python train.py --encoder_arch="mlp_mixer" --vocab_size=6471 --encoder_parallel_block=false --encoder_layers=12 --fusion="prefix" --decoder_layers=12 --decoder_norm="layernorm" --decoder_mlp_ratio=4 --decoder_qk_norm=true --decoder_tie_embeddings=true --residual_init="none" --beta2=0.98
Rows from block 6 of the text decoder of a small image captioner, named by matrix and row number. Rows with one number belong to one neuron. Each number is 500 + 25 x the weight over its row's rms, rounded and kept within 0 to 999. All counts start at 0. Numbers have three digits each.
Before each neuron's rows are labels from the 100 texts, of 14976, where the neuron reaches its highest value: "fires on" is the input token at the peak. Only what is clearly more common there than usual is listed. The data: regions of photos with short descriptions (Visual Genome). In brackets: how many of the 100, against the usual share in percent.
# fc1: MLP up (decoder.blocks.6.mlp.fc1.weight, 1024x256), inputs 52-103
# fc2: MLP down (decoder.blocks.6.mlp.fc2.weight, 256x1024, transposed), outputs 52-103

fires on: "black" (30 vs 1.1); "two" (22 vs 0.3); "of" (10 vs 2); "and" (9 vs 1)
fc1.582:512480497464481459492516489511485473478557486513515491503500539518502472476503541545468475507455499545480516533519457465538496493479496496522444514551529547
fc2.582:493497515512527507499514505455507522489465540481480509489475458470487503505505464472523545545560481462522512480544508542499440540516476529461542515473459454

fires on: "is" (45 vs 2.4); "pulled" (9 vs 0); "worn" (8 vs 0); "covered" (8 vs 0.1)
fc1.51:504499537448455510522497502524507471525478501509501512487528485491484515456506471514486501511487501489507469518488510470540502539510519473462519472473505517
fc2.51:577466509509470465486492509495483500464495499545504478532554495450469514483481455490485530495532501490539541504485524494495503478491473520538469515446561481

fires on: "behind" (13 vs 0.2); "black" (9 vs 1.1); "above" (7 vs 0.1)
fc1.563:510571491511520514557503464499493519502541522513516463505489516495513545482514466470498541526505523514497528497500499510543494473498522502500536589484493507
fc2.563:515469509493537507513520533549514486498483487509519518465499517533518556496486519507479517473481484497460486524525504519515503488506468482517459473487494465

fires on: "light" (16 vs 0.2); "plant" (15 vs 0); "home" (10 vs 0); "broccoli" (8 vs 0.1)
fc1.625:479480478503488502448482469471517496493492474456518486485474542483494488497501494501484497500502545473494509509497474500495479478494467544514524457455513490
fc2.625:494512540477485529502491529475454502496531492543526494499505471506490486500564504542528547514490468512501484530476509523527539509536542476498549553522450513

fires on: "white" (53 vs 1.6); "black" (21 vs 1.1)
fc1.730:499511509507489500476510506516464540510486499490490497491459527505467472491511479509495555513504464495508516520488500523474490494506498460542513495484481514
fc2.730:530507475497488506546503479507506491471510530511518483516523499529568480478481540474463507525465526504489486478478489498591467536495466487529529497505513474

fires on: "wearing" (16 vs 0.7); "palm" (14 vs 0); "no" (11 vs 0); "and" (10 vs 1)
fc1.210:539484548532518493523464506472497492506495526492499497503515479513487475531526481509499495499517523532479504513501501510491510539519517504501503478470510494
fc2.210:497494470521469484492542495526499506481526556501507464491493506440477498487516532470520520492474491491468494540491499499486504500482527539506477549531473510

fires on: "an" (75 vs 0.3); "stuffed" (22 vs 0)
fc1.510:474503454485468500506483480478498510501518464493507517498524512525509507509497478549433512505487500533524520479519477502477495459501512493545466478489535558
fc2.510:505506462537510498492470506516527487519524500497556540513531518474471509485470504437499514517504492547525486493487534473503517510440479515532496499539504460

fires on: "clouds" (68 vs 0.1); "long" (10 vs 0.1); "blonde" (8 vs 0)
fc1.451:500522502537543519580466470475460524495525552511487465535489521525520497538523497461508485483502531520452508538489465500515492512509493508498561514480502500
fc2.451:487463470475491496498527501523495512484458514496511491498474498540500494509519531481487511527482499549469493504558456520497533454489518457523473522506491444

fires on: "white" (24 vs 1.6); "baby" (15 vs 0.1); "other" (9 vs 0)
fc1.398:499474497473517538493476487509469453528542474534489527473481520502527512497503565508466465498520471469501538520493439469545497485529539443547504497533501516
fc2.398:482516508500468480515518502494518542494432512484450483505533476473474474515516479444476517495478459525459475460527497519465501504500499539481506475549492492

fires on: "white" (26 vs 1.6); "says" (16 vs 0)
fc1.363:500570494469471516466518496491475492468480465502500460449548523469497495493534420481471543507493481503518497523520496517461469498517507508505485531503488504
fc2.363:495488483488519474511537486539515509510530486511516540497507503465496503490466509481505529513467528474502486487438519510527463534500454488506524491480499491

fires on: "and" (29 vs 1); "with" (13 vs 1); "their" (10 vs 0)
fc1.216:483507506509512543448497509503521510505520497533508498490519525524519529474534481492511537515488542493455513487479508534500499505480506498487513436509530505
fc2.216:545522487509522532533508505504465482527504506517471502484462482548475483501460512516531547494527506484520499478541484522534465496545507471503484498478517493

fires on: "clouds" (58 vs 0.1); "blue" (22 vs 0.7)
fc1.546:481472499511503504453482479508529528519449528491489478496472471532502520530518500506541492538519500513500560498483484456528494490483512459511502446491492490
fc2.546:472498496495460515509494521489478514494527497490447515531469542509508532502523482484481485511534540496502477503561486532461581506541473518506449490518492520

fires on: "an" (63 vs 0.3); "each" (9 vs 0)
fc1.490:454455513473487488496550508499505524494491514530511505494454486484488488447511497568439521532451517522540488527497518487505497518508449506477463458508562570
fc2.490:506521436493506497507476507485517523490548485495488481497528520501490500547563454468481500465540506499516490517533499510503401516466516529546545476523425437

fires on: "wearing" (26 vs 0.7); "pine" (12 vs 0); "roman" (11 vs 0); "palm" (8 vs 0)
fc1.4:503499533470451520518494533539516524539508527480488513467525492526481546515523473505513499511517541497474475495507532480496482526535531505463519463479512497
fc2.4:542447513506501497495482492520480481521512471539527480518515486487466527518452513480496504519478478497489511520463498530473515501455538513520481493502521503

fires on: "a" (75 vs 5.7); "and" (21 vs 1)
fc1.561:508516481453484502478474550521512493556518519518488548512491510506486495472526479493482512494509471526511471536504490492516473511515470462464524481535526499
fc2.561:530497515526515539504478469476511523473463510496508476462525519501493556479521502512491513497531515474501515497500498423524501478526505494492446503453491479

fires on: "plate" (21 vs 0.3); "table" (16 vs 0.4); "laptop" (14 vs 0.1); "counter" (12 vs 0.1)
fc1.248:490498486513507459512494504440548484532540451496511462503498514514493506524469468486501483455500489501505545525480483531509552510517522494528510500474493495
fc2.248:540526465484506467491461472487510499481485498456524480495505494475465511561527484507480519516448484515463498491499530527511496500522536485516511487497535562

fires on: "behind" (15 vs 0.2); "blue" (13 vs 0.7); "down" (10 vs 0.1); "to" (7 vs 0.3)
fc1.469:515523539510527515534527537521496489507516504514489494528474510513491483517509505468487523529479513515485484488445527528525518509529495537484500544505517505
fc2.469:561468470502487493507498492501478510527489516479527511464489482494492498513536527483498525490541470491540459487524484525503498516495497501541507523500548504

fires on: "blue" (15 vs 0.7); "-" (15 vs 0.1); "palm" (14 vs 0); "pine" (13 vs 0)
fc1.182:512472539462482534581532451526490454527522531530509488481519470515540553526493509502551540511483526521497472492500487513527491492519514497491491497457505492
fc2.182:533526514471503452503500537515506498498517491539496505478459520500464518501510475480476492497467517517517540485507511534503536524490513471527492530480540482

fires on: "black" (36 vs 1.1); "brown" (33 vs 0.6); "woman" (9 vs 0.5)
fc1.699:462488513517508488511453501465522490483514487513500489533507532537469474538499458551520493491391513532468510502516485499509528477483506518510464511477538579
fc2.699:534506515508494473489518506546477508535535518495530504511483521499456525450475474448546489462567527496509503520559475500507530512481461526525473533494452405

fires on: "next" (39 vs 0.1); "ready" (9 vs 0)
fc1.68:441524491508482495508501530488551519508517497540561510490467519493482497487457500492491515426504493498534481513482499489498568500467497492511512494479499504
fc2.68:492525479531519474530497481537525471501505545498514521510515526507477508542498526498466470519521490463512474508497529447501522521462482451529502469486518521

fires on: "light" (18 vs 0.2); "in" (18 vs 1.7); "clear" (17 vs 0.1); "sun" (13 vs 0)
fc1.315:497482535497488482487501499449524456570485514533518510502460469497459475492490545487538497490481482508470529557490516522492545518531467489487487494472507498
fc2.315:541511481521506479498499507514511484481498497491520510468534507462504482477464523451530529495497487511491477474503535520499513505528545510567530568474519521

fires on: "to" (14 vs 0.3); "floral" (11 vs 0); "dark" (9 vs 0.1); "color" (8 vs 0.1)
fc1.40:469488490528503513452508470500499499502486459503527484498517485474495545551517490532493496500481517483481487523492509491518486449484497499528544406459505493
fc2.40:494555517433497530510463509475496513532550531509511534495499489511493456486502477495511503517551495517508494476498491521460474546520494473496496543491497528

fires on: "to" (23 vs 0.3); "his" (20 vs 0.1); "man's" (15 vs 0.1)
fc1.453:468488493528548552473486528494509515513471444523496467486525504522506541523519543517492479531497471491531492503506562474539500524501483476500493495518523506
fc2.453:516490461484424494517442529509501464524476477485517531488508513533498442429536491489486544470491527491506493484532511506483497499528532485529521495473486484

fires on: "an" (100 vs 0.3)
fc1.135:496484501456492514510503497477492490521485500548510539491479465527457488480513499546443493513475510505535503512508482501468488486539459498496464504500533553
fc2.135:482471456546507497535489488488485499484519483492528491513533547485519514519491465455489475482509512498499513524537575456477485521477503471545541479543441435

fires on: "grey" (48 vs 0.2); "gray" (43 vs 0.2)
fc1.385:462490496495486511513476526473524495481497471485513499497497496504494445564514489569511504513419496532461498521535510535469507482473466502500454493483538584
fc2.385:521510522528493451537503505547535524518518492514497515487509513501486550502478490411505463461567517504526513485498480483474541490503525542530483517519414392

fires on: "a" (56 vs 5.7); "the" (24 vs 5)
fc1.325:525519444536504496463469525461473533460529503500502495494523480492486494499532507512457522531511511492457507484523488511483479513496493528482544512533492488
fc2.325:475526493500502477479550465549520466489485508466513511490525530480487538500500486514502488477464468461496476514519514492512515478502490506468478530526483493

fires on: "clear" (15 vs 0.1); "-" (12 vs 0.1); "tennis" (10 vs 0.1); "blue" (7 vs 0.7)
fc1.275:471519523520522515530496491527496512516516534515512509502506508486515504522517512518521508527503515504515514466496535520532488497494483496482483505541518496
fc2.275:565505492483492513513517470523481504481474505488454478492521477540514478469509498474494506503466487546518465519492493517529504525508500456554555519473497468

fires on: "clear" (24 vs 0.1); "next" (24 vs 0.1); "beach" (8 vs 0); "used" (7 vs 0)
fc1.551:504517497508489476506516497445566462533496470555550474456441452500452447527474516492503508493498510510524514543502530499462542512529479491498505510495497488
fc2.551:534508505501535503516557494513500499487475492521504513480472451516486510506506510501491536568504479511467488471511505527516457550547525524513498566503521513

fires on: "wearing" (41 vs 0.7); "cell" (17 vs 0); "covered" (9 vs 0.1)
fc1.580:527497523493513454475460498504500494504478533506475487467533485525447524609507512496519506499501512540513477480528526508500486497508532511483529508502502499
fc2.580:497508499486487456522519530510512506523518512517533483490454522511502499513518499486487474529490496500438443534503507488442516499466525497513514479556578498

fires on: "blue" (55 vs 0.7); "silver" (13 vs 0.1)
fc1.159:489539506502436508492456525508491485492521497513471525487504480526482491515511542504488495496479476479483506510520497490483508543510503484477504545544512504
fc2.159:495433495530484448510523487502532526481464543453488458518497508451503525445485509452480490512532529450494505468525521514494465450509482471495486466450496499

fires on: "parking" (23 vs 0); "of" (20 vs 2); "covered" (17 vs 0.1); "lines" (7 vs 0)
fc1.532:468468460469477543523538510514485521482519524503577528517490512504496514470468520529480500480468520534496482483525496481528534497489508466490490478515556574
fc2.532:507487502557501454510509484523484508483537531497468470486501484508552448510525516528478498530535487494531467506548512457519449513480505503524493519502510488

fires on: "blue" (39 vs 0.7); "filled" (12 vs 0); "surfing" (12 vs 0)
fc1.111:508451507524516544511499520509496519509522505540507518484464498545495544545516548499530488512485538477475471526490531517565491510513545515471510469496497510
fc2.111:536527491463509513497489493494469497504474545498452486488456511518439476485495479496478489524517517504489524524539485514461535487514520513482486534509549503

fires on: "covered" (22 vs 0.1); "filled" (13 vs 0); "passenger" (12 vs 0); "an" (9 vs 0.3)
fc1.41:462526478500527512480509458461517452477513514500499502493483496505493474459516494501471522488471475485475485481534490530505488487491469563493512551553476491
fc2.41:535507478502499458514510471516526516486527542497515506485509487443473531531545483493495472489523496493495470530537538471504488495504478497498491446484554558

fires on: "wearing" (30 vs 0.7); "of" (23 vs 2); "plane" (13 vs 0.1); "wet" (10 vs 0)
fc1.329:510468570473498527516512458507504465507546516500472521493469480538504502537533460499535481471493533528465459489485463474531500507518501487472508484468502492
fc2.329:510480517454505496509459494490480531504472548513472490477500498518461513516532507532487498559515505515479513536521466502466558494468531519506489530513497502

fires on: "covered" (45 vs 0.1); "are" (11 vs 0.4); "colorful" (10 vs 0); "in" (10 vs 1.7)
fc1.491:494497524476500502602484514494495497497529531550473502490535455506498504541520509500479509513474494510494493534532492515534512508512527496486514530511481508
fc2.491:554473485483499462493479450523532486462472543504492462502494506500512501462459511482510471500516484480462454506473519483483502514463488491510500486485512515

fires on: "is" (70 vs 2.4); "fire" (22 vs 0.1)
fc1.645:508481498455467501517452532500513527472506479461506502496523515533510470564510468601495517506460515530467475486519483566479496485515499519486424460481566616
fc2.645:492513523527545499517532475546523518505488529549480544494459485482464535518504499433463517515513525487524485488481519480497486507485525536554532495496408364

fires on: "the" (17 vs 5); "small" (14 vs 0.2); "with" (10 vs 1); "light" (8 vs 0.2)
fc1.144:475512481519535481536494464481518506476494512540507502479516476476476477509520479514467506511515496540461528536517495499537484484477492493504521514552484491
fc2.144:508515497514541490513499498492533502475446552474493479502516513530505494515535544482496482506493499503477431497522528474482498506552473470496502516481528500

fires on: "the" (42 vs 5); "at" (17 vs 0.2)
fc1.97:482518495520498520483507504490513448530497458502518518497530517496499497441521518511490548492487484473499464533533489487511510474498445478507527544509522496
fc2.97:477493474480478516486465494510492500496509510508466507506471485491536504480471484529486539513541508507543539457504541504528441503540498480503470485477455466

fires on: "grey" (35 vs 0.2); "gray" (24 vs 0.2); "and" (19 vs 1); "black" (14 vs 1.1)
fc1.740:504493480465455492511470492502538494499521480517524467479531512481489443536500508486511481504454514565492470523528523499525510482503514504549463508516518567
fc2.740:488500534488493463481530509541493528512504498486500504508459492505491500488458478482511494517562512477570567526531481507485534535467448526480472480516442431

fires on: "next" (89 vs 0.1); "of" (8 vs 2)
fc1.94:452498557542448463513515500430517536502471507527536513492467475509445451501522519539492501508465512482497505528518493530490491511508451527483486466454531530
fc2.94:501512503539521479537470527521514519495494514516539501528526542520505529549486458416472457455534491478499476479474480454496505481482500504496520503505436470

fires on: "clouds" (35 vs 0.1); "brown" (21 vs 0.6); "black" (10 vs 1.1); "large" (7 vs 0.3)
fc1.700:489528493528489510476467492459512477513521531524506510522473499482491492492513459483492550515482478512459533539498483491537516457502477469543537549462498496
fc2.700:501482483488505507493524483523508479476512510525517448488500491475540503486455509492495508461529496489501460496517517531501438544490469528515470486526491511

fires on: "and" (26 vs 1); "color" (15 vs 0.1); "are" (12 vs 0.4)
fc1.370:500526494501516501472475540513503481532523533498507485487456522511511508476547470494462538493512519524493490500526499535493480551540481548474504495503485500
fc2.370:526488472488497537521563454475502514484499472494529501472516501472471494509510505515531540516486467529504500512491525491533489485484513482495536552524486488

fires on: "white" (92 vs 1.6)
fc1.636:530517509533540520482515524485482524497458492496504480534517469493493494533505499500486501502491490512514487462521523478510492478524520521492512508512515507
fc2.636:488450467499510465484469476526466487519479440510488547512513530505480495461531491493474499507499494491502477491551480502476496495491497523497476498526472503

fires on: "and" (29 vs 1); "very" (14 vs 0); "horse's" (11 vs 0)
fc1.191:510506506517510499503457503493499516471501485493517499508512523519499482509544512465485500530486532504466484492496483495481507499521498497479548498489491491
fc2.191:478475465494494513509504504537453477539486522470503514475503518510485492534532521549509529502481496527500527514531474515513517453491517502454454526523463449

fires on: "light" (91 vs 0.2); "multi" (8 vs 0)
fc1.257:485478523509486519476510469478511487541488509524521545475519500473448513471472528500509473460476519529476473514483519496497562473505511468533499477500523521
fc2.257:497491505505477498506485497514483503481461507494487487508546489479469503450506483456527498510480502519422481502472544522490501478481534502561493500518530527

fires on: "<end>" (45 vs 13.8); "no" (13 vs 0); "color" (13 vs 0.1); "his" (9 vs 0.1)
fc1.245:527497497507503470451494560481480491522496518486490502515561498547474471511526455494497526508512531535559520516460544455458491517531483503506515513515515506
fc2.245:497497486504484495549528504507479504520484512517530451485518509465508463516506549534484516540454479497457455499507474495535504489478510520515503515528508456

fires on: "clouds" (57 vs 0.1); "plane" (15 vs 0.1); "kite" (13 vs 0)
fc1.529:502501512458519505583495523481491509512501569516493509494513475502499511521513467487542505509514498539465502490512464450516474497523483469479524487513500482
fc2.529:507462533500507508485497456519498506465505479485466453482487517488468532521487501520481440504484498544504504533537483501484578468454490503505481514505484481

fires on: "is" (100 vs 2.4)
fc1.545:465487483471478456498478508461500497504514449502543468505467505492502463495466446547504506474473475532495505545481483496483537455515491444500497491545543548
fc2.545:451470506507514487523500499489503515496528495534545504478468533533539459507452515487498518486511510505483499542525491488496515499525514463449534544523484501

fires on: "blue" (51 vs 0.7); "clear" (14 vs 0.1); "filled" (10 vs 0)
fc1.653:472531509496498543437464507499496511491495499509508511455486472553479541505524512502509540497506545490510528538515517528505475474513485515488519495512516490
fc2.653:530504486514484524522532474529548487502473511505462461519485524531512509489461483494481487516537478485482515507494526527520502494527485470520515517513522544

fires on: "to" (61 vs 0.3); "at" (24 vs 0.2)
fc1.258:486510471478529480489521527494516494450465505481522495530510510504498511455506505478480503506506508534521475519465500511475500491496467488523499479461480496
fc2.258:467493479513488518479497501534532549517550470492522528498515506451503494541534520546504529496467446516518522496534503466507467516481527522522514460523500483

fires on: "is" (65 vs 2.4); "bear" (13 vs 0.1); "water" (10 vs 0.2)
fc1.721:523485475468525477512460498479505487472471497509507493511525514486484476545485532507479446496504495502548500498518508471505492503519470502476537492530502517
fc2.721:512512472542472485459499509530494514503530526469517517508540483482469500507513552509520508487492486480466498518491509476489490479485536507472515464475464464

fires on: "has" (10 vs 0.3); "with" (8 vs 1); "away" (7 vs 0)
fc1.440:515513526463507475536504468490469494466505506458488466479424502497525488539508501526518517511501497505518500469504511477498516530496518522467476527480485480
fc2.440:498497533499463483512535513506486520533506550503548501501566507476484496513523509459484514495464504538520485528475514545503472515464484505533545553497564506

fires on: "is" (46 vs 2.4); "an" (10 vs 0.3); "small" (8 vs 0.2); "large" (7 vs 0.3)
fc1.11:490503491470500486510473544478489485523493526499502513499520495497531495541521510524476484482478493487540482549504510454505498500496498467510527450494497500
fc2.11:502462509495470501454490495517498489527497491518538491517539503465454486491507473492528475536513442489502499480575526503477480503476487504551508505499546508

fires on: "covered" (31 vs 0.1); "a" (26 vs 5.7)
fc1.724:497493505445505480580493540507502522523493564518478505499488478500506520542506470488494464504510499559503516507514517490531483539497514479491495519499497507
fc2.724:529468538520492486501555466510521524464521471529496487507553516511459476494476526496520493505464473514452479528481492501469562490453511521528513475490556467

fires on: "of" (88 vs 2); "on" (7 vs 3.1)
fc1.591:459496542471510505428473514517475476467523531472498523477466520521464500523532472482519494493483544506470502493498483528498473541554480560472484553525499495
fc2.591:534466473500487489549524488471527507518469497552536462468536482476504517537495526497467553530509457515460501539455515519480551483468532537493534497547536543

fires on: "the" (34 vs 5); "an" (33 vs 0.3); "of" (13 vs 2)
fc1.73:465480513509476502486483453449477497524491485500517523459524490516461500472517492499508495510466493526467525552513459510529485479534468492519481497496508512
fc2.73:539512476493491500529442495510493469483513500461492518523556531485516523523480495493525493520537470495508498486476534467503487511463460542496502527490490449

fires on: "white" (18 vs 1.6); "orange" (11 vs 0.2); "chocolate" (7 vs 0); "pink" (7 vs 0.1)
fc1.391:491477499519484516421455508500490491506489470489505515461526486519473473496528510513489500479510509458491479526485485509480480494528478489507532460492502492
fc2.391:499518489504457484504499518512475462516514537514492486510502529484493515502488495499508532532516514459478532515496490491520544470529521543441430535543455497

fires on: "plate" (23 vs 0.3); "table" (23 vs 0.4); "floor" (15 vs 0.1); "bowl" (8 vs 0.1)
fc1.576:467463487514491487522524456445556512497530462491488469504518524559476475540486469494496474473493520496468517496500478519478527509522511460534498496498498497
fc2.576:512527499491496487509438445510500477505496499493489509506541491556465549537476486494486494500495496478451521513505492541521535469518478502519506475489498493

fires on: "black" (92 vs 1.1)
fc1.345:456490510508467487514471500469514504477497473511498497505491522527476470539493412525513497472459523521484551498516495556459544477530515499524488491481514544
fc2.345:543479533509489474483500477525478493495533482507516493483474520532496481520457532497518491490511517496517564516599465477524563506479473502503458516476468482

fires on: "<end>" (72 vs 13.8)
fc1.297:476515479482520535524496483461467441475510486463503490520484524467497513477498477510474476528509528509513522524490493461497489501501471518521501482501518489
fc2.297:474542502470501522489484509547533515502512490528520512481527463509534471504506513506526497451467483524534488510478543507521478526519499463536541527457443506

fires on: "behind" (71 vs 0.2); "the" (14 vs 5)
fc1.538:503486492468491497474505473502489520490504479496490502483488507546494511509511514552445473517501467486496519475493441524503485469512536472588458490500548552
fc2.538:494536500542524506491496524495521487515454462517524506528473472461480480455476487457502532518480468515542495489515544512446547539459484537532518522549452452

fires on: "clouds" (52 vs 0.1); "wearing" (15 vs 0.7)
fc1.616:465487496506489505503463474477483493496505541505504516476525506498469508535545447506503479468497521495437516522520446498483497494498508485525544443483484485
fc2.616:520477508493495496489492475510548480467485512497525440501495516483468534511523542506504484533508461477468484544522526504495565500526520525462467529571479501

fires on: "grey" (58 vs 0.2); "gray" (32 vs 0.2); "an" (10 vs 0.3)
fc1.396:485492480490490504531476524482530485473509461490523496482521505504504450569511508533492503512435499540461472515536478544484502487477479510500446514469534588
fc2.396:508506516529497448517504509538512536515502512498500558491502504509486563498483477433521495472554512469533532480486492476479508489496502558499512491521428380

fires on: "wearing" (85 vs 0.7)
fc1.485:503464505450503483523541473525541463539495527509497520482537456482510539482500502508530460509508507529514503515506481507554502496498505487468512442468507509
fc2.485:549548540497505487473481504488476504490495493541463473497534518493453517496499508509527526492516501528509521505525531467446559475464474546509442527508508488

fires on: "and" (59 vs 1); "silver" (11 vs 0.1); "black" (10 vs 1.1); "of" (10 vs 2)
fc1.488:528481480456495471506484508505508464471544475504521475510517528508497504489505505564464475500472505555486517547521482473523498480483505503511454498574517542
fc2.488:497526533518534496493522478473495514490476530491470467494478466484479491514524474462524554518532464467505497479523508548485425536501529511488536514453469464

fires on: "of" (44 vs 2); "the" (25 vs 5)
fc1.674:436524472515482543465516516494486452525490453465496510474458522493477486450508466509506510518487494508510521483498513518498489500531465504489484497503503492
fc2.674:525474496532486505513511480482494516507477473515525494516553468449547483476451481514456518484486494488534503493459527514527427485509486485535506532463482510

fires on: "clocks" (17 vs 0); "parked" (15 vs 0.1); "jet" (13 vs 0); "watching" (7 vs 0)
fc1.573:491472452487526501506476523506543519477529503469506491536513525544490520518506477512456511482503477500548494455438479506507497503454533506507506472525509510
fc2.573:526509539541515504504505499520493490525497518527493493519502452527471521495481534462524549509512452510504484489553450479516531509498519505504482522507524528

fires on: "an" (82 vs 0.3); "to" (13 vs 0.3)
fc1.288:491494486522551515425497507489510527517495490532476475500566496487481464528526462479512475470509491506502530502494483508496487484496504497538521475504498512
fc2.288:500501452513506526491480507492483499518514517486467540508461526496548481485514532496493526531545485494477485508498482503523522497515523524484488476532447467

fires on: "grey" (52 vs 0.2); "gray" (43 vs 0.2)
fc1.455:455489476482467503511489513485527492485502469483520512476500503489478460538508494541496483516429507535467500525530505524475495471486477502517464487506521569
fc2.455:528485511508491463529498501526538510527523490494506500491515505510509539487481484446513450459565499492559516495527478469483503497504510535532474506521435414

fires on: "covered" (41 vs 0.1); "blue" (7 vs 0.7)
fc1.80:445508475484482554526509512504500472493512536494494522522510516503517477512512503500521463511476496471498524538500513509547488487487524492490482504489479498
fc2.80:528471504489520472455473467484489513473512471530497502492541448464516493494512500483493479501491487571486511523554494508478508527499514509523502489493526499

fires on: "<end>" (91 vs 13.8); "," (8 vs 0.1)
fc1.437:477526525521542487474532448482503481457495505510493445485524515481474538494509456494501524519507490534538538497483537479504495501484458503520522503526502511
fc2.437:502501502499523526531516520525497515521470466480440536539488507540562486498488493540502514525499527478522451480479509532489526502497464458533520505474485488

fires on: "an" (50 vs 0.3); "elephant" (27 vs 0.2); "bear" (14 vs 0.1)
fc1.46:454452504464464505518479519511497519486521485491515537498514525535502505524509468571425522525494542483496485514501472546537486488531474525496464458520539558
fc2.46:500516469531513512512541482517513505502536514486507510513481468464527502500538516455538522499525464518534480465545528446462385541459523503554584510496429456

fires on: "black" (29 vs 1.1); "tennis" (14 vs 0.1); "soccer" (10 vs 0); "dark" (10 vs 0.1)
fc1.765:524517478504486474509473476493486476528480499484497526546535490496510505477516514519504469497466450547468507493521498517488481453505538477517489508541515517
fc2.765:474481455493508496506525534544520520478513542480516466498517528474509526486477479462453511465522529496511474512487534443549509520474440524504504465523456519

fires on: "an" (54 vs 0.3); "the" (11 vs 5); "to" (8 vs 0.3)
fc1.463:441479515500475530472518497502479504492510455514514536497545491478483512481508494497500526493488447454486494519521503530515512495498531491516526521500511517
fc2.463:527517437513486476454466496497508465511538563502501473485506504483512529498439511461503519479565495501490509482518484518524405540499484533477469484498513519

fires on: "to" (98 vs 0.3)
fc1.265:437496463519520546448473516500512471520500484475508504495550505495470492450519505514514466510492492453484531512472483488501488464516477501514509422499506480
fc2.265:509510476494505525476453499510501510506465483506489488494521472458492462515493506484478498477595483499510516501517493482515470510566517531478462507502464531

fires on: "black" (44 vs 1.1); "grey" (21 vs 0.2); "tan" (17 vs 0.1); "gray" (13 vs 0.2)
fc1.420:492493527506480511514452525468508480490466483521522499512495505495467502502498430514522489468425518541483534523534504528457539460536511516515470519485507543
fc2.420:521474532508498466500523509542520494527522514531485501491493507509490494518453510489512498492538523490543524511579464477505559532491470538506460492488444457

fires on: "grey" (53 vs 0.2); "gray" (41 vs 0.2)
fc1.432:461500476500476501511485520497523499471505478489532513493489499481478461538506497557498506516421510547461490535539515532466500488471475497502447500497534570
fc2.432:534492524518503473534509492534536511536513498504491516494516514518515543487486471427513470454575500477542511486511474466490488492506523548527495504520416399

fires on: "light" (50 vs 0.2); "ski" (40 vs 0.1)
fc1.285:511441524483500512484513498472519465537498511517517507491499480497472505485511541510528436476484478530486507532474532521502514496529477497510485517508522510
fc2.285:499480472541459470504495497474515516471483489484499478524547532480495486449503508440501491506471524505441447504499519499495486506487529521530483507492504529

fires on: "covered" (55 vs 0.1); "old" (14 vs 0.1); "filled" (12 vs 0); "worn" (11 vs 0)
fc1.599:524510529461489497584512479514492490505520535518489470479500481512506507475505491504514493524481506522527512492519517498537496545503515511486467585472491515
fc2.599:540458518516514442505487504501525516484473482523498485516506490495518503471487491492499518470471520467506459524459516513460521514464499492555519455466553469

fires on: "parking" (23 vs 0); "no" (21 vs 0); "traffic" (21 vs 0)
fc1.657:481471512517486505485503476510508507479489507526494498510478486482483463516531456517507487508502484542487530512487527505527512484508487501518519524488492498
fc2.657:516528486538487494523532515465534528505511533494481466533534495469561487521469510486458492526487496506457482515464500506483502524474527512542509480511576511

fires on: "<end>" (68 vs 13.8); "." (32 vs 1.8)
fc1.207:520480522512519458459489439471514474520516474484481517479514509555451486514481478494508474508495484508490552515446474508490506484540513480539513490525499498
fc2.207:564499445486516451515449501515495502471504499497529543494519510485472477522465499489469527502526510507469487499474518512531543476477524463572470466479519502

fires on: "parking" (21 vs 0); "stop" (12 vs 0); "power" (9 vs 0)
fc1.662:531508487485521508474492463501477483495535433516529524500491535523492509502455499523471481470497510506500515524509458481480535475512541412536520491527496518
fc2.662:537483491502474468511526506520531488494445490490494492473514477491498469532556507469464484494493508515488481491549499474484509500533492536514523468545481512

fires on: "to" (55 vs 0.3); "says" (15 vs 0)
fc1.439:471475523495495436474537498510506520489493508531538537462464514524469451484497515511454512490492520529488487534469490528499503514478488483553433505504546535
fc2.439:461479488507553464491484490489499475468545472520494502496486479479530463486477506497478503503505527509475507515488484508477506539486498448534469508505526542

fires on: "to" (42 vs 0.3); "and" (16 vs 1); "pink" (9 vs 0.1)
fc1.201:483494522523512553465454528509504479483504517510507503496506477494488463482528538500499462513472504477495484537476558459489489484541486550499481496503514499
fc2.201:489473465484507526492475499504472520509496475488429521499467491495516472487540481527485522522520488525528518502538485539470537504566532500511535504525470498

fires on: "blue" (40 vs 0.7); "filled" (17 vs 0); "clear" (11 vs 0.1); "cloudy" (8 vs 0)
fc1.31:488480508518515528496486501499499471530519530530510512488467503533515528444500506515492534506494489450521520538516490537519479524513493484486499493506493508
fc2.31:556509483477488504510510482521493490499452526531468462517488521522505502500497522449483483493497507481514481493561528511507524516514481491534500511486536512

fires on: "has" (18 vs 0.3); "of" (18 vs 2); "the" (13 vs 5); "with" (12 vs 1)
fc1.664:507483525505530475493525462460513488482489504502468491487467550497476494498521454505504529492508491536484527508531501530516486496470477499521509549529485502
fc2.664:522478502500513501528549490504469541482483523504519474518540483510531502496528509494480499533490504506510508507473520509502499504452513480503522498495513497

fires on: "wearing" (14 vs 0.7); "is" (7 vs 2.4)
fc1.667:489502460453473514497482519498505481513495532461491526512480469474465477506508489527514469504475466512470532547500477490482504473501472492533503446457477480
fc2.667:529460510499490496493486481480515527469509482537537468527543517461518490500512517502492459517488498514503463519510508506518530526520478524552501479520509548

fires on: "blue" (55 vs 0.7); "clouds" (16 vs 0.1)
fc1.193:478434518461491570558496474501497475540517492495478522504488500505516519495499513507497512483506508500503489549523511479559486519528465461489495501462481500
fc2.193:513504487495469478485481507503517483501486555518512467497511497526519527489516500463492471514500528480509561484494519531483531523482512468535465499465528459